A small sound classifier, trained from scratch.
Data: trained on read English sentences (LibriTTS-R), 15625 training examples, 50.0 epochs.
Rows from expert 4 of block 5, named by matrix and row number. Rows with one number belong to one neuron. Each number is 50 + 15 x the weight over its row's rms, rounded and kept within 0 to 99. All counts start at 0. After the name is the row's rms in percent of the matrix's.
# gate: expert gate (model.blocks.5.mlp.gate, 8x128x256), inputs 0-255
# up: expert up (model.blocks.5.mlp.up, 8x128x256), inputs 0-255
# down: expert down (model.blocks.5.mlp.down, 8x256x128, transposed), outputs 0-255
gate.53 039:44 41 60 39 51 32 39 54 54 43 38 70 55 54 58 32 50 55 40 28 60 79 61 53 66 66 45 42 34 42 48 59 34 45 31 57 31 49 69 47 59 63 22 46 64 66 39 73 17 40 42 40 69 76 50 68 42 52 41 80 51 44 58 67 37 85 55 48 53 36 38 60 48 38 43 56 56 62 47 47 66 47 37 44 56 33 33 43 85 46 89 44 49 85 32 48 58 47 49 38 43 58 62 53 33 27 69 50 44 67 72 50 65 74 61 55 43 65 33 65 72 41 69 37 46 60 38 57 73 59 53 57 30 62 56 62 61 49 59 59 60 39 61 42 20 58 48 49 60 45 25 34 72 35 52 46 70 45 56 36 68 75 47 32 34 36 76 54 66 38 61 76 26 92 49 51 50 57 56 58 81 62 57 40 40 54 50 34 81 39 57 63 62 40 61 05 55 49 26 20 45 31 44 29 30 46 83 41 51 54 35 26 60 57 85 34 47 50 27 28 48 52 40 44 31 45 45 50 31 38 38 43 40 17 42 69 60 73 42 57 52 38 39 35 61 37 57 58 39 37 50 37 62 86 18 33
up.53 038:80 61 23 64 60 61 56 45 44 54 63 14 52 50 43 29 50 58 18 76 42 41 51 50 14 46 38 42 38 66 65 50 62 41 40 59 58 34 60 64 49 27 46 48 49 38 60 29 57 55 23 57 50 35 37 31 57 45 58 33 61 68 37 29 48 35 46 64 43 47 47 42 54 65 75 75 49 54 59 68 33 65 63 71 50 62 33 48 59 54 31 44 57 34 73 46 71 50 74 10 63 54 84 35 58 60 36 49 38 38 44 43 62 49 38 74 60 42 66 46 45 58 34 38 41 39 38 37 19 58 79 52 66 49 41 43 73 45 41 50 65 50 38 67 58 34 66 64 41 31 81 63 31 44 50 54 31 41 63 28 27 17 43 57 50 47 31 39 28 49 35 56 45 15 59 58 50 59 51 42 59 55 28 65 62 74 64 41 28 60 54 41 58 48 58 77 74 52 44 94 37 42 37 60 48 63 17 30 21 75 58 45 55 51 36 18 42 37 66 64 26 51 84 72 52 69 45 55 85 62 66 58 65 68 70 58 43 46 41 54 56 23 56 60 63 49 47 22 51 39 38 62 55 53 44 41
down.53 034:17 44 36 80 37 43 49 51 21 51 46 50 73 45 60 50 62 21 39 53 50 51 25 51 69 53 17 22 35 68 37 35 65 42 49 75 53 59 56 43 31 62 56 47 55 73 41 53 44 40 41 57 61 48 70 54 65 71 39 00 72 39 55 50 43 33 20 56 77 58 12 49 57 46 60 33 43 39 47 64 49 50 49 53 56 66 48 64 44 51 30 56 53 65 78 37 33 57 53 71 46 54 60 47 43 61 60 41 36 82 14 50 50 42 50 63 53 60 56 43 58 75 57 51 46 48 96 44 47 45 59 45 39 07 57 34 49 31 69 27 82 77 54 66 22 41 39 35 43 35 28 66 55 14 75 64 55 73 22 46 49 47 42 26 63 53 37 53 49 67 53 50 42 61 71 53 33 59 54 70 40 68 57 51 58 39 49 58 33 60 61 40 71 48 45 66 16 31 75 43 40 58 73 71 75 47 67 66 37 58 27 24 49 71 51 36 34 57 54 52 58 51 49 39 42 61 70 62 64 50 51 55 75 55 64 48 37 64 57 49 62 61 65 58 28 38 52 41 41 61 41 78 57 57 62 47
gate.54 027:79 61 60 35 70 72 58 44 29 45 62 13 58 46 44 39 64 50 80 19 52 32 27 57 92 68 35 60 38 41 49 59 54 72 55 42 43 57 59 52 29 26 29 48 74 35 56 64 51 59 49 61 59 56 56 42 44 40 54 51 66 63 24 47 39 46 35 48 37 57 31 50 00 12 30 45 71 54 40 60 49 24 66 75 57 56 59 45 50 58 34 24 57 39 32 47 71 47 49 38 79 61 21 42 49 30 70 55 33 41 68 54 65 41 46 21 34 47 55 55 35 41 71 62 44 67 44 23 41 58 49 64 20 72 29 62 37 60 42 57 58 45 47 55 24 48 63 57 67 57 53 69 49 85 32 33 53 35 67 44 78 66 62 54 24 69 43 40 37 83 46 57 25 50 87 34 56 34 53 42 61 47 63 30 43 29 46 29 60 74 64 55 48 49 75 42 33 40 59 47 66 40 56 55 60 39 37 48 44 55 56 60 38 39 58 52 58 53 67 55 71 40 61 72 60 44 38 39 46 57 56 37 61 52 34 67 68 47 43 63 53 19 78 51 25 37 39 44 48 65 53 48 56 49 55 72
up.54 031:63 43 82 65 68 50 33 39 25 29 31 86 47 30 62 69 35 65 31 54 48 62 51 28 41 71 41 57 60 58 59 58 63 71 07 58 32 39 58 66 37 45 43 62 50 67 56 64 68 59 26 64 48 64 42 25 42 20 52 39 63 45 67 73 63 63 54 36 44 51 44 18 85 74 64 36 40 53 36 51 62 62 39 63 39 58 46 65 42 29 71 18 47 69 51 53 34 39 45 45 66 35 71 24 57 44 56 35 45 53 58 56 66 85 31 52 67 61 50 18 35 59 64 43 51 38 71 39 62 40 53 42 52 57 58 64 48 31 60 68 46 60 35 47 38 37 51 55 30 39 29 59 40 24 53 72 30 77 55 49 55 35 50 34 44 86 81 28 53 41 41 76 46 34 43 49 54 57 47 53 62 23 35 72 28 44 27 71 71 26 57 48 55 48 48 53 34 64 47 27 38 55 52 56 56 52 30 56 42 48 66 57 38 86 68 25 36 50 56 38 48 41 56 40 69 59 86 33 50 53 28 44 43 52 52 55 34 49 65 50 53 48 77 27 36 50 34 63 52 53 53 50 77 58 79 32
down.54 036:69 39 93 54 34 26 34 58 61 69 50 80 51 28 62 69 35 68 73 77 41 60 34 27 61 43 43 31 40 45 73 55 48 76 19 57 21 72 54 51 56 52 45 36 29 58 52 58 72 57 37 58 60 56 44 40 51 20 35 39 34 48 48 67 52 66 40 60 58 60 65 30 62 44 82 36 25 54 52 69 42 52 48 47 51 40 59 67 62 41 53 32 38 50 64 48 70 47 26 47 60 45 47 47 58 51 38 70 25 37 56 49 78 62 27 60 49 39 60 59 43 41 52 37 53 42 49 39 28 49 48 51 50 39 32 72 50 52 60 41 35 46 40 53 56 67 70 58 62 38 68 88 42 34 70 50 30 57 48 40 66 43 61 61 59 72 46 43 83 14 30 76 63 42 58 54 33 55 61 72 66 47 56 73 49 52 48 56 87 27 71 59 47 38 77 49 38 54 47 22 76 50 48 65 54 46 52 43 34 29 55 60 34 74 57 31 29 61 60 47 37 58 45 78 70 64 73 53 24 71 30 45 64 61 63 50 68 56 78 31 61 53 72 30 49 49 36 73 77 72 52 66 63 59 84 54
gate.55 026:42 68 74 70 35 63 50 53 38 39 62 55 41 69 41 60 30 41 48 23 48 42 22 48 68 30 50 71 61 73 49 89 29 75 74 30 59 52 73 55 60 33 51 48 66 20 42 39 55 41 64 38 83 82 40 66 34 59 59 31 63 48 32 32 50 36 24 42 39 60 42 25 50 41 54 76 34 43 46 36 51 38 68 49 63 62 42 48 58 99 19 51 38 43 37 58 34 58 72 31 57 53 67 08 38 38 36 58 12 46 65 53 69 48 51 37 58 59 60 35 63 46 59 57 34 51 30 60 56 78 56 45 24 58 32 43 38 67 68 55 64 52 29 58 31 62 55 57 50 48 77 69 40 64 46 41 51 31 28 34 61 38 56 55 42 45 55 34 52 46 45 39 63 55 69 45 90 50 53 55 50 65 36 55 35 43 34 70 44 66 55 49 26 12 39 56 51 27 48 52 63 49 43 48 42 13 43 53 52 52 56 51 29 81 55 91 50 38 30 59 35 55 60 43 82 55 86 42 64 37 59 52 50 56 54 47 65 53 60 48 42 58 60 45 49 22 52 45 49 48 46 54 52 44 62 39
up.55 027:25 65 25 52 66 44 33 63 41 51 11 39 40 66 44 37 61 69 59 46 25 41 44 42 22 46 66 69 57 72 46 50 34 47 63 65 28 41 43 29 63 53 55 50 69 52 40 28 49 32 64 33 55 48 32 43 66 52 87 57 50 19 29 64 63 72 66 41 29 64 70 51 46 41 38 69 29 37 67 41 69 35 69 48 63 58 43 49 61 48 41 44 64 23 61 40 32 51 41 49 31 51 53 45 42 60 36 76 55 37 64 73 64 31 46 50 55 44 46 55 36 59 48 39 60 45 31 59 69 42 44 44 38 41 47 30 38 75 57 56 48 29 10 49 36 58 44 43 81 84 44 60 50 49 50 47 40 29 21 71 70 80 46 23 47 62 43 38 63 62 63 56 25 47 54 44 56 58 48 60 34 49 42 54 30 42 34 64 32 50 43 43 69 74 62 51 69 41 50 81 80 33 60 46 40 58 40 36 47 36 33 46 46 56 47 45 47 56 39 53 45 55 57 53 59 58 38 94 51 44 31 77 61 83 62 54 77 52 79 04 64 71 48 51 54 61 52 41 53 72 97 55 29 62 34 47
down.55 031:52 62 57 57 57 36 48 46 56 58 35 22 27 58 58 46 53 30 30 68 47 48 69 41 56 51 44 63 33 71 67 65 61 35 14 61 32 20 73 33 70 59 63 65 58 52 48 00 31 38 61 44 51 31 37 59 50 59 70 29 77 50 63 60 57 57 44 51 45 67 63 56 55 55 69 45 52 70 53 36 78 43 59 82 23 22 47 37 29 33 42 22 49 37 62 30 31 55 38 61 30 39 51 45 58 29 46 46 62 47 45 54 21 58 55 60 46 44 62 32 35 50 66 56 53 32 82 56 56 40 35 36 48 27 71 56 54 27 49 36 66 94 53 60 39 29 57 40 78 81 23 36 66 35 50 43 45 74 33 53 38 22 49 23 39 44 83 22 50 49 46 62 49 64 71 62 35 70 13 64 61 43 27 52 40 42 34 45 41 45 49 59 48 33 35 54 50 68 67 43 52 44 54 33 74 32 39 62 61 31 46 58 49 32 81 58 47 39 57 60 65 26 54 39 54 21 66 50 49 51 49 49 47 70 61 33 73 57 41 48 35 64 71 65 68 68 55 60 47 52 59 33 52 37 51 45
gate.56 024:49 44 51 52 75 34 51 48 32 39 35 64 46 50 41 77 42 33 67 61 52 30 46 59 59 53 43 60 64 64 55 40 55 51 40 76 43 47 03 53 54 68 66 31 30 43 60 42 74 36 17 65 62 37 75 54 45 47 55 49 72 51 53 26 74 60 66 56 60 74 68 46 69 78 55 32 53 76 24 39 57 58 72 68 97 37 50 69 29 51 47 54 48 46 40 72 36 60 32 44 45 58 64 53 50 54 56 55 68 61 58 32 52 43 63 44 70 73 48 46 58 27 65 45 39 29 31 41 77 36 50 44 61 50 28 54 31 40 38 68 54 44 40 37 74 46 81 69 38 52 40 71 62 18 49 58 66 63 42 74 33 57 42 55 49 56 40 40 36 19 56 36 44 48 43 52 49 43 46 47 29 71 74 48 51 68 36 47 56 39 40 83 09 29 33 76 54 72 62 62 49 57 54 55 55 46 58 75 72 32 26 50 49 38 65 49 69 66 37 33 09 51 53 38 44 42 43 52 71 24 61 47 36 41 52 33 43 69 76 52 51 61 49 60 63 31 43 51 62 23 78 52 39 22 40 29
up.56 024:46 52 56 67 30 46 59 24 37 59 45 60 49 46 46 35 56 55 66 36 78 40 39 44 28 65 38 88 61 48 61 58 45 25 61 45 31 82 45 48 82 47 79 24 77 33 38 42 60 75 48 64 26 50 56 40 28 68 45 39 41 99 41 74 44 26 39 60 48 59 64 72 52 46 50 38 58 68 73 42 59 56 18 61 64 46 62 55 40 44 59 47 51 50 36 68 28 32 64 78 43 63 45 31 65 50 41 63 38 42 07 29 25 61 15 52 41 54 26 48 39 58 41 61 59 54 28 37 51 43 61 47 46 31 36 65 54 39 53 47 53 48 36 33 32 58 56 77 35 61 58 47 48 53 70 53 58 84 56 86 51 22 67 59 40 44 47 59 60 60 38 45 53 50 24 55 46 39 54 70 27 45 57 49 22 20 46 49 49 57 53 44 70 41 60 51 33 45 26 71 46 71 64 63 43 26 32 37 71 37 41 59 37 74 69 37 49 66 32 63 59 61 57 16 46 41 50 66 58 38 60 29 65 60 44 85 55 47 43 81 36 41 42 43 41 54 44 55 70 35 44 60 48 53 34 49
down.56 028:52 55 56 50 43 53 34 42 80 48 54 48 37 65 90 50 60 31 29 53 26 36 62 36 50 58 41 38 73 53 39 39 65 33 79 80 48 70 57 62 61 61 67 53 66 52 61 41 37 41 48 49 50 33 59 58 50 74 42 16 65 48 44 58 65 39 23 32 89 72 51 56 46 56 89 45 40 35 28 56 69 63 58 08 50 71 76 64 51 77 56 56 43 51 57 52 24 67 46 51 72 52 68 46 55 55 48 32 19 47 32 25 15 39 64 51 57 44 36 48 52 46 40 31 28 48 42 47 37 56 30 79 23 51 58 58 55 39 61 23 38 62 44 48 22 54 45 46 62 55 64 40 49 43 27 55 41 58 46 53 45 41 48 36 34 43 63 77 68 47 73 56 71 53 45 45 52 28 22 66 38 53 33 41 51 51 21 20 45 34 68 52 77 33 22 57 48 40 61 40 49 83 52 41 49 63 68 32 62 55 39 46 53 52 48 35 32 57 56 82 72 42 33 62 72 46 50 48 50 34 57 56 59 41 34 35 53 46 73 22 42 76 59 39 24 33 71 48 19 63 50 51 51 55 68 32
gate.57 023:52 49 50 55 69 71 42 46 59 35 63 37 67 41 55 38 52 38 25 56 42 35 40 58 75 29 26 48 64 70 43 47 11 62 87 52 56 38 41 56 43 46 48 66 30 30 69 59 61 63 60 39 25 57 40 29 69 51 58 48 45 29 78 42 33 39 56 49 33 57 48 42 35 59 45 57 70 45 43 44 44 50 35 36 42 36 31 50 68 55 52 53 46 48 69 54 01 42 53 52 61 45 46 53 57 38 63 26 33 77 54 68 71 32 46 45 67 43 41 65 48 49 61 79 66 47 67 69 61 66 36 35 53 70 40 46 46 74 50 47 75 43 73 89 39 59 55 41 38 73 55 39 66 69 62 38 51 29 37 19 38 57 51 64 51 81 49 64 47 34 75 53 69 38 46 65 74 69 36 62 69 60 34 43 46 40 43 33 32 42 62 37 40 66 48 66 11 36 45 40 72 36 16 29 65 46 38 40 60 45 57 65 52 65 68 42 47 59 56 45 15 25 56 64 26 54 55 41 33 53 69 48 61 24 54 46 49 48 63 41 57 43 15 42 26 30 35 41 49 59 51 84 90 40 62 66
up.57 024:58 51 00 18 61 27 53 71 29 61 52 47 74 59 14 18 46 57 29 45 43 59 36 30 32 60 43 57 81 55 55 60 49 69 44 47 29 47 50 56 64 27 68 65 69 48 50 63 63 48 51 45 46 59 57 48 49 54 51 49 39 66 21 54 68 27 31 37 46 34 27 68 63 41 42 55 54 61 46 41 37 57 25 31 55 64 53 54 75 53 54 60 17 44 63 54 15 56 36 58 53 51 51 62 48 40 65 50 55 49 63 42 63 32 49 62 47 60 37 28 40 47 57 65 76 69 27 21 76 58 59 36 38 48 53 63 74 55 46 60 75 58 67 72 53 58 53 40 47 69 56 42 59 25 65 52 44 72 48 52 25 54 77 53 63 87 57 69 65 59 67 73 41 59 29 58 18 66 26 67 33 44 33 61 44 38 37 60 30 57 52 54 58 50 59 59 33 63 51 35 63 30 21 35 64 60 59 45 42 40 77 76 78 42 64 36 50 52 56 39 49 47 42 54 21 57 60 61 37 35 28 23 45 36 24 49 45 17 56 26 63 58 35 39 16 43 52 36 57 60 64 64 68 63 47 57
down.57 027:54 54 46 53 30 30 54 66 41 72 54 51 60 47 47 41 57 48 71 38 42 58 25 35 55 32 46 53 56 48 43 18 41 26 25 43 17 57 53 64 73 43 63 71 33 43 46 52 62 26 36 57 44 31 61 46 60 49 55 20 65 29 67 59 53 92 45 50 78 44 26 40 80 47 51 26 51 34 36 80 60 62 17 22 31 41 36 42 56 48 63 45 14 63 48 50 69 35 46 66 55 70 68 61 42 63 62 39 47 67 41 53 38 50 59 54 53 39 34 27 48 39 53 59 99 62 77 59 39 47 20 67 25 43 43 70 67 60 66 42 51 70 51 19 30 50 65 42 48 50 58 55 57 24 64 34 56 59 59 49 49 61 65 69 61 66 33 64 55 68 58 49 40 40 32 21 52 45 25 64 44 55 48 54 37 50 56 56 57 54 63 60 78 30 44 61 44 51 56 67 62 41 38 40 87 33 38 48 69 20 56 57 64 36 61 32 40 27 24 71 43 75 58 37 57 36 78 50 22 54 43 32 54 51 44 48 69 69 38 27 46 65 52 48 32 29 44 70 54 48 45 28 50 77 52 53
gate.58 033:67 46 56 53 61 62 39 55 57 81 59 29 56 66 75 56 37 61 29 15 48 39 43 38 71 52 49 40 17 50 68 74 40 60 29 45 34 61 50 55 43 46 60 64 69 21 52 51 55 61 42 24 35 52 42 69 37 50 47 24 49 55 26 42 52 29 81 60 65 53 42 57 25 49 36 72 46 45 50 61 41 55 61 35 55 59 28 36 36 40 79 49 62 34 66 64 60 46 34 34 52 58 51 67 74 50 41 61 62 57 65 23 32 43 18 68 50 44 68 47 71 71 34 43 67 40 47 30 35 48 51 56 12 56 48 32 17 66 45 39 53 56 45 35 00 52 68 42 66 37 54 48 40 50 58 52 63 51 54 65 50 61 55 38 50 52 57 42 52 75 39 40 54 66 50 57 46 65 59 50 53 92 35 60 49 43 48 40 80 62 67 24 40 34 39 59 52 47 06 37 53 60 44 62 62 16 68 42 61 75 68 47 50 74 60 39 51 60 32 71 66 58 40 51 38 59 19 57 41 55 60 66 42 57 37 66 22 57 56 75 43 59 63 39 37 56 46 39 48 32 51 54 51 42 28 77
up.58 034:22 53 53 45 67 61 47 56 39 31 43 69 40 59 57 32 53 41 84 65 31 62 41 56 19 37 59 54 47 50 49 43 75 55 61 48 50 39 70 59 38 45 32 50 16 60 48 54 59 41 55 66 44 39 83 21 67 51 55 73 54 54 55 70 63 79 19 38 46 49 51 36 73 58 35 21 49 44 42 64 39 31 41 79 21 49 52 61 69 57 38 44 43 59 39 15 38 52 61 63 51 41 62 51 45 40 52 47 48 48 41 72 70 60 48 29 50 85 38 46 28 39 70 54 39 45 74 72 54 49 44 38 91 24 53 78 84 35 45 56 70 34 76 58 99 54 39 60 27 45 48 43 49 44 40 35 27 35 56 62 54 28 42 68 40 50 63 56 62 50 55 68 43 54 52 64 35 40 38 58 61 07 55 50 62 57 49 39 34 36 52 72 41 57 40 56 43 58 56 45 41 58 63 29 26 72 56 72 34 37 56 71 34 43 40 50 44 37 41 40 41 62 78 56 55 25 84 25 56 46 51 32 61 55 28 43 64 52 43 49 72 57 56 38 31 55 52 44 59 70 50 61 47 56 73 49
down.58 037:51 65 36 60 49 63 38 80 31 52 76 39 55 68 36 44 59 53 79 50 42 39 50 87 44 36 70 55 44 56 41 50 53 51 48 50 30 53 43 55 44 68 55 67 41 43 47 28 61 39 61 49 32 70 57 31 59 46 43 48 40 32 33 99 43 31 19 73 95 46 48 58 50 31 47 37 58 55 62 62 65 43 48 72 36 36 62 44 42 51 43 49 49 29 74 44 45 55 40 53 33 26 56 53 63 38 40 56 59 48 50 46 72 27 61 54 59 47 41 44 44 54 31 57 43 63 61 48 53 42 35 63 50 25 35 42 91 38 74 49 51 68 68 69 63 22 73 58 62 52 41 53 56 29 89 31 29 53 52 44 82 49 60 79 66 64 42 31 77 79 42 58 47 23 35 64 37 30 37 56 45 44 19 45 45 37 80 24 52 17 52 59 26 60 74 55 26 55 50 32 45 32 49 32 36 61 66 39 54 44 59 68 23 47 57 54 57 72 43 67 33 58 85 60 57 30 63 53 46 69 57 46 56 74 37 42 51 49 38 65 71 38 54 50 48 50 33 50 50 34 54 60 64 73 38 40
gate.59 054:50 62 46 32 66 59 39 51 55 47 33 31 49 44 22 10 56 62 54 47 64 44 61 55 64 35 48 53 56 41 33 56 72 46 50 46 63 57 38 66 42 30 26 42 54 65 47 63 64 38 33 44 59 35 55 51 99 41 44 92 42 78 65 90 50 63 63 47 67 35 43 62 39 43 46 51 60 55 60 56 66 55 25 48 35 53 57 46 76 57 84 31 61 48 64 44 29 35 53 67 40 57 46 53 30 39 48 70 50 18 58 63 52 49 36 49 48 40 51 40 49 31 48 45 69 92 55 29 65 40 58 42 26 43 56 44 68 64 65 62 23 24 35 38 12 49 50 39 55 46 36 67 42 49 63 67 37 56 36 29 44 67 69 27 06 62 59 51 54 77 61 56 07 50 66 38 53 21 55 66 56 49 58 30 55 35 32 27 70 52 33 45 44 37 58 58 47 73 66 68 48 49 49 27 68 46 49 48 69 65 43 59 48 28 49 29 39 38 44 42 56 60 41 70 63 47 26 58 62 58 38 48 40 47 34 79 75 18 62 49 64 53 38 64 56 50 70 56 55 47 64 29 37 72 40 65
up.59 056:66 49 52 35 54 54 57 52 29 59 24 32 50 48 38 31 61 52 32 41 54 53 54 56 55 71 63 51 62 37 39 47 70 44 42 56 39 55 46 64 46 38 38 46 40 63 34 62 69 31 19 45 67 28 53 64 84 54 44 77 59 78 53 82 40 63 61 43 55 34 11 81 43 70 37 55 63 52 52 65 54 53 19 44 44 36 48 24 78 53 73 18 41 37 68 58 38 30 37 82 42 51 54 47 36 53 51 37 61 37 56 69 58 46 59 61 53 29 67 42 54 29 42 29 79 63 68 30 48 42 67 41 41 31 45 30 60 49 76 37 40 46 34 40 34 35 57 46 49 36 21 70 53 56 86 45 52 65 48 46 46 75 53 52 22 47 65 46 62 68 84 50 06 56 70 49 76 24 63 43 48 61 50 65 52 37 25 40 72 40 27 53 40 41 49 67 64 63 52 82 61 42 44 03 48 47 41 51 80 43 47 66 67 34 58 42 33 42 29 32 57 47 35 63 48 41 40 74 80 49 30 64 48 43 54 58 54 35 60 64 61 60 45 89 66 42 64 52 61 58 52 50 44 63 51 49
down.59 053:50 27 56 41 34 60 50 50 37 84 69 26 30 46 43 58 18 41 80 53 52 64 36 53 57 48 65 62 37 62 46 72 07 43 56 17 55 58 53 55 27 59 62 47 39 24 71 55 38 52 71 63 38 85 65 42 54 46 25 37 32 26 46 53 37 33 37 71 41 45 58 57 48 68 40 43 48 39 61 34 42 43 66 41 93 45 40 50 37 56 37 74 48 55 30 68 77 34 52 48 51 64 38 63 40 60 69 37 73 45 46 52 59 73 21 18 56 39 39 70 54 59 44 55 61 27 77 70 51 55 44 55 50 60 34 43 47 50 35 21 68 65 65 55 50 52 67 57 54 43 44 46 69 44 40 58 42 58 45 71 58 63 28 39 80 63 56 55 60 71 53 50 48 58 26 53 48 39 54 40 41 49 41 43 79 39 93 76 48 57 49 64 71 33 56 36 67 46 41 44 42 64 64 61 55 22 45 41 64 47 43 48 24 53 74 59 82 42 58 43 41 56 73 43 30 51 74 53 39 57 76 31 42 52 27 51 42 50 53 29 67 40 95 15 32 56 60 35 63 56 46 51 78 43 35 59
gate.60 090:54 40 48 57 48 58 44 27 28 32 46 67 54 46 69 53 41 46 70 27 20 48 26 57 97 60 33 51 42 63 48 63 38 59 40 58 52 71 54 44 41 67 55 26 47 43 39 33 50 66 87 38 47 68 52 62 60 43 41 57 27 42 65 77 51 51 31 27 40 70 39 76 46 51 36 52 24 64 24 58 38 85 63 61 42 35 43 39 40 51 55 67 74 52 50 61 41 49 50 79 49 70 33 59 55 45 48 51 44 45 22 35 77 53 49 55 46 66 42 46 58 40 50 55 33 24 36 43 80 50 55 65 40 64 48 00 67 62 45 34 51 39 38 51 09 52 96 62 25 40 40 48 64 33 30 50 71 76 50 33 39 44 59 42 36 51 36 25 52 25 40 49 47 54 46 37 70 28 56 48 52 27 47 55 48 26 58 64 46 39 60 64 57 60 70 46 66 45 77 31 71 46 42 62 35 89 27 72 80 53 40 53 64 55 65 28 50 50 42 48 54 38 53 31 41 69 55 53 62 47 52 29 27 47 60 62 61 56 35 76 67 50 53 33 43 71 47 45 54 38 55 55 73 71 57 66
up.60 101:62 28 71 28 72 62 39 70 68 57 44 71 65 46 65 60 63 55 16 37 62 49 66 54 48 61 43 52 57 29 58 72 57 49 52 40 61 73 47 52 50 48 50 55 49 57 46 52 71 63 09 46 71 33 41 55 24 44 47 27 72 57 32 65 50 38 58 54 50 35 23 71 23 28 27 13 57 25 47 45 63 65 56 38 33 41 53 39 73 47 97 22 30 63 58 45 72 53 53 77 66 33 46 29 51 67 23 52 46 54 41 37 55 40 81 56 69 44 60 52 40 56 50 00 93 51 25 28 28 45 59 53 48 53 48 42 39 50 47 37 49 59 41 49 38 55 54 64 54 31 16 48 74 47 64 58 39 52 27 49 54 54 75 47 35 48 57 84 31 42 42 68 44 45 43 42 74 54 41 46 37 55 57 49 63 59 45 40 66 18 55 47 63 69 60 50 59 54 48 52 60 42 27 36 58 53 64 72 91 48 47 41 70 45 47 43 35 45 35 40 52 47 46 54 84 28 69 43 26 40 41 55 37 39 55 51 48 66 29 38 63 69 33 56 70 34 56 61 63 48 65 42 38 67 63 47
down.60 099:29 54 50 56 40 65 43 23 46 56 32 29 37 53 32 45 19 29 64 65 50 43 52 57 70 16 48 48 57 63 43 29 41 49 60 58 70 47 61 27 67 50 38 53 69 62 54 35 28 37 53 51 42 76 50 68 50 50 52 69 53 44 43 41 52 48 65 48 42 62 57 29 55 52 36 45 20 62 39 41 47 50 42 38 79 40 47 50 36 55 43 52 54 51 46 34 67 53 46 45 64 39 39 99 36 59 55 31 34 29 35 46 41 50 23 35 39 06 49 48 64 65 83 60 41 37 36 48 47 48 41 34 41 58 43 42 55 56 39 52 22 39 44 62 79 34 44 50 50 53 61 92 23 46 29 46 24 54 44 40 67 62 54 50 68 48 38 36 51 52 26 67 81 42 44 35 44 67 37 42 57 57 48 50 47 59 57 17 56 60 23 57 27 41 53 31 66 33 14 70 36 38 51 73 32 23 35 69 55 60 39 55 22 27 59 79 80 57 67 47 42 65 55 66 62 41 40 26 62 61 52 60 59 66 59 34 18 54 67 21 61 43 15 56 46 47 41 63 52 37 37 43 25 35 87 64
gate.61 022:44 47 57 51 43 72 41 42 46 42 59 48 65 45 28 58 71 38 48 51 58 34 40 38 38 42 50 44 59 32 36 78 33 68 44 64 64 48 49 31 85 51 33 54 45 46 48 48 22 60 41 52 52 35 61 56 41 65 35 32 36 65 73 37 44 60 55 57 30 66 55 30 73 69 57 68 65 51 44 30 52 80 41 57 55 52 53 71 48 84 28 36 30 46 44 79 45 51 54 45 42 43 13 47 52 71 78 53 62 53 48 47 38 56 23 32 72 24 24 65 76 54 26 33 63 48 37 69 25 28 41 57 67 71 73 64 70 29 68 53 56 36 61 70 51 54 41 53 81 51 36 49 51 46 44 33 57 63 47 32 53 43 25 81 69 76 38 30 60 39 67 42 33 56 29 77 51 35 46 70 53 49 70 36 47 44 61 29 52 47 66 52 43 61 58 46 83 18 29 43 70 41 43 73 45 37 77 63 52 38 67 33 38 21 60 47 30 48 56 50 61 44 42 69 82 58 58 66 66 65 56 63 63 32 39 41 27 61 48 07 66 24 52 53 56 44 33 33 28 53 44 66 60 32 39 40
up.61 021:33 46 63 43 65 58 58 41 34 61 58 31 39 38 52 17 42 53 60 30 66 32 49 59 43 45 65 50 27 49 55 49 54 67 43 10 67 49 51 99 53 66 67 51 73 30 53 38 54 40 57 68 49 47 68 40 63 49 35 79 58 38 77 69 49 52 29 40 55 38 34 26 42 40 62 50 35 63 58 72 42 16 17 54 43 62 23 53 56 46 66 43 55 44 70 39 60 41 38 46 25 44 66 33 40 28 48 64 48 64 48 62 59 32 54 43 18 68 54 62 50 70 40 55 54 56 61 78 85 51 51 57 39 34 44 43 46 60 56 84 35 65 42 48 60 31 28 63 31 64 63 58 74 79 52 77 34 11 36 53 54 48 53 55 39 33 71 52 68 47 31 44 48 72 35 65 45 26 43 71 53 32 42 52 66 77 49 37 46 46 55 51 52 45 65 85 45 55 60 58 37 78 37 58 32 38 82 27 60 59 42 55 72 76 53 43 35 44 73 50 52 59 34 40 57 39 34 44 58 38 29 34 64 49 32 34 33 34 50 59 44 52 68 49 23 47 81 62 73 57 42 43 51 44 61 66
down.61 023:29 29 67 87 42 62 59 34 61 49 54 39 46 56 57 62 34 48 25 34 58 49 23 47 47 54 52 20 64 23 58 45 72 66 44 66 34 51 70 72 60 42 74 52 78 48 60 38 34 43 31 80 46 33 60 46 27 53 31 39 24 47 42 63 44 43 23 01 86 44 45 47 63 48 53 34 49 53 38 78 54 48 55 45 37 48 28 59 54 39 51 47 39 55 84 28 19 60 51 70 56 40 54 56 35 40 28 50 33 51 71 56 58 56 41 53 41 44 41 42 42 37 67 61 46 79 83 21 44 49 27 58 37 40 37 39 20 64 57 47 58 30 48 48 43 48 40 29 55 17 61 46 49 67 50 44 49 44 53 49 65 46 81 48 51 38 56 44 32 48 38 67 60 58 78 44 50 43 45 74 55 43 36 35 67 62 53 48 47 44 62 91 53 54 25 22 62 53 25 76 44 59 61 78 57 27 46 56 56 37 49 70 39 52 36 32 42 53 57 90 68 64 51 30 43 40 71 41 41 49 54 57 69 52 50 23 47 29 48 48 39 57 52 47 41 62 28 64 74 33 46 50 65 80 65 27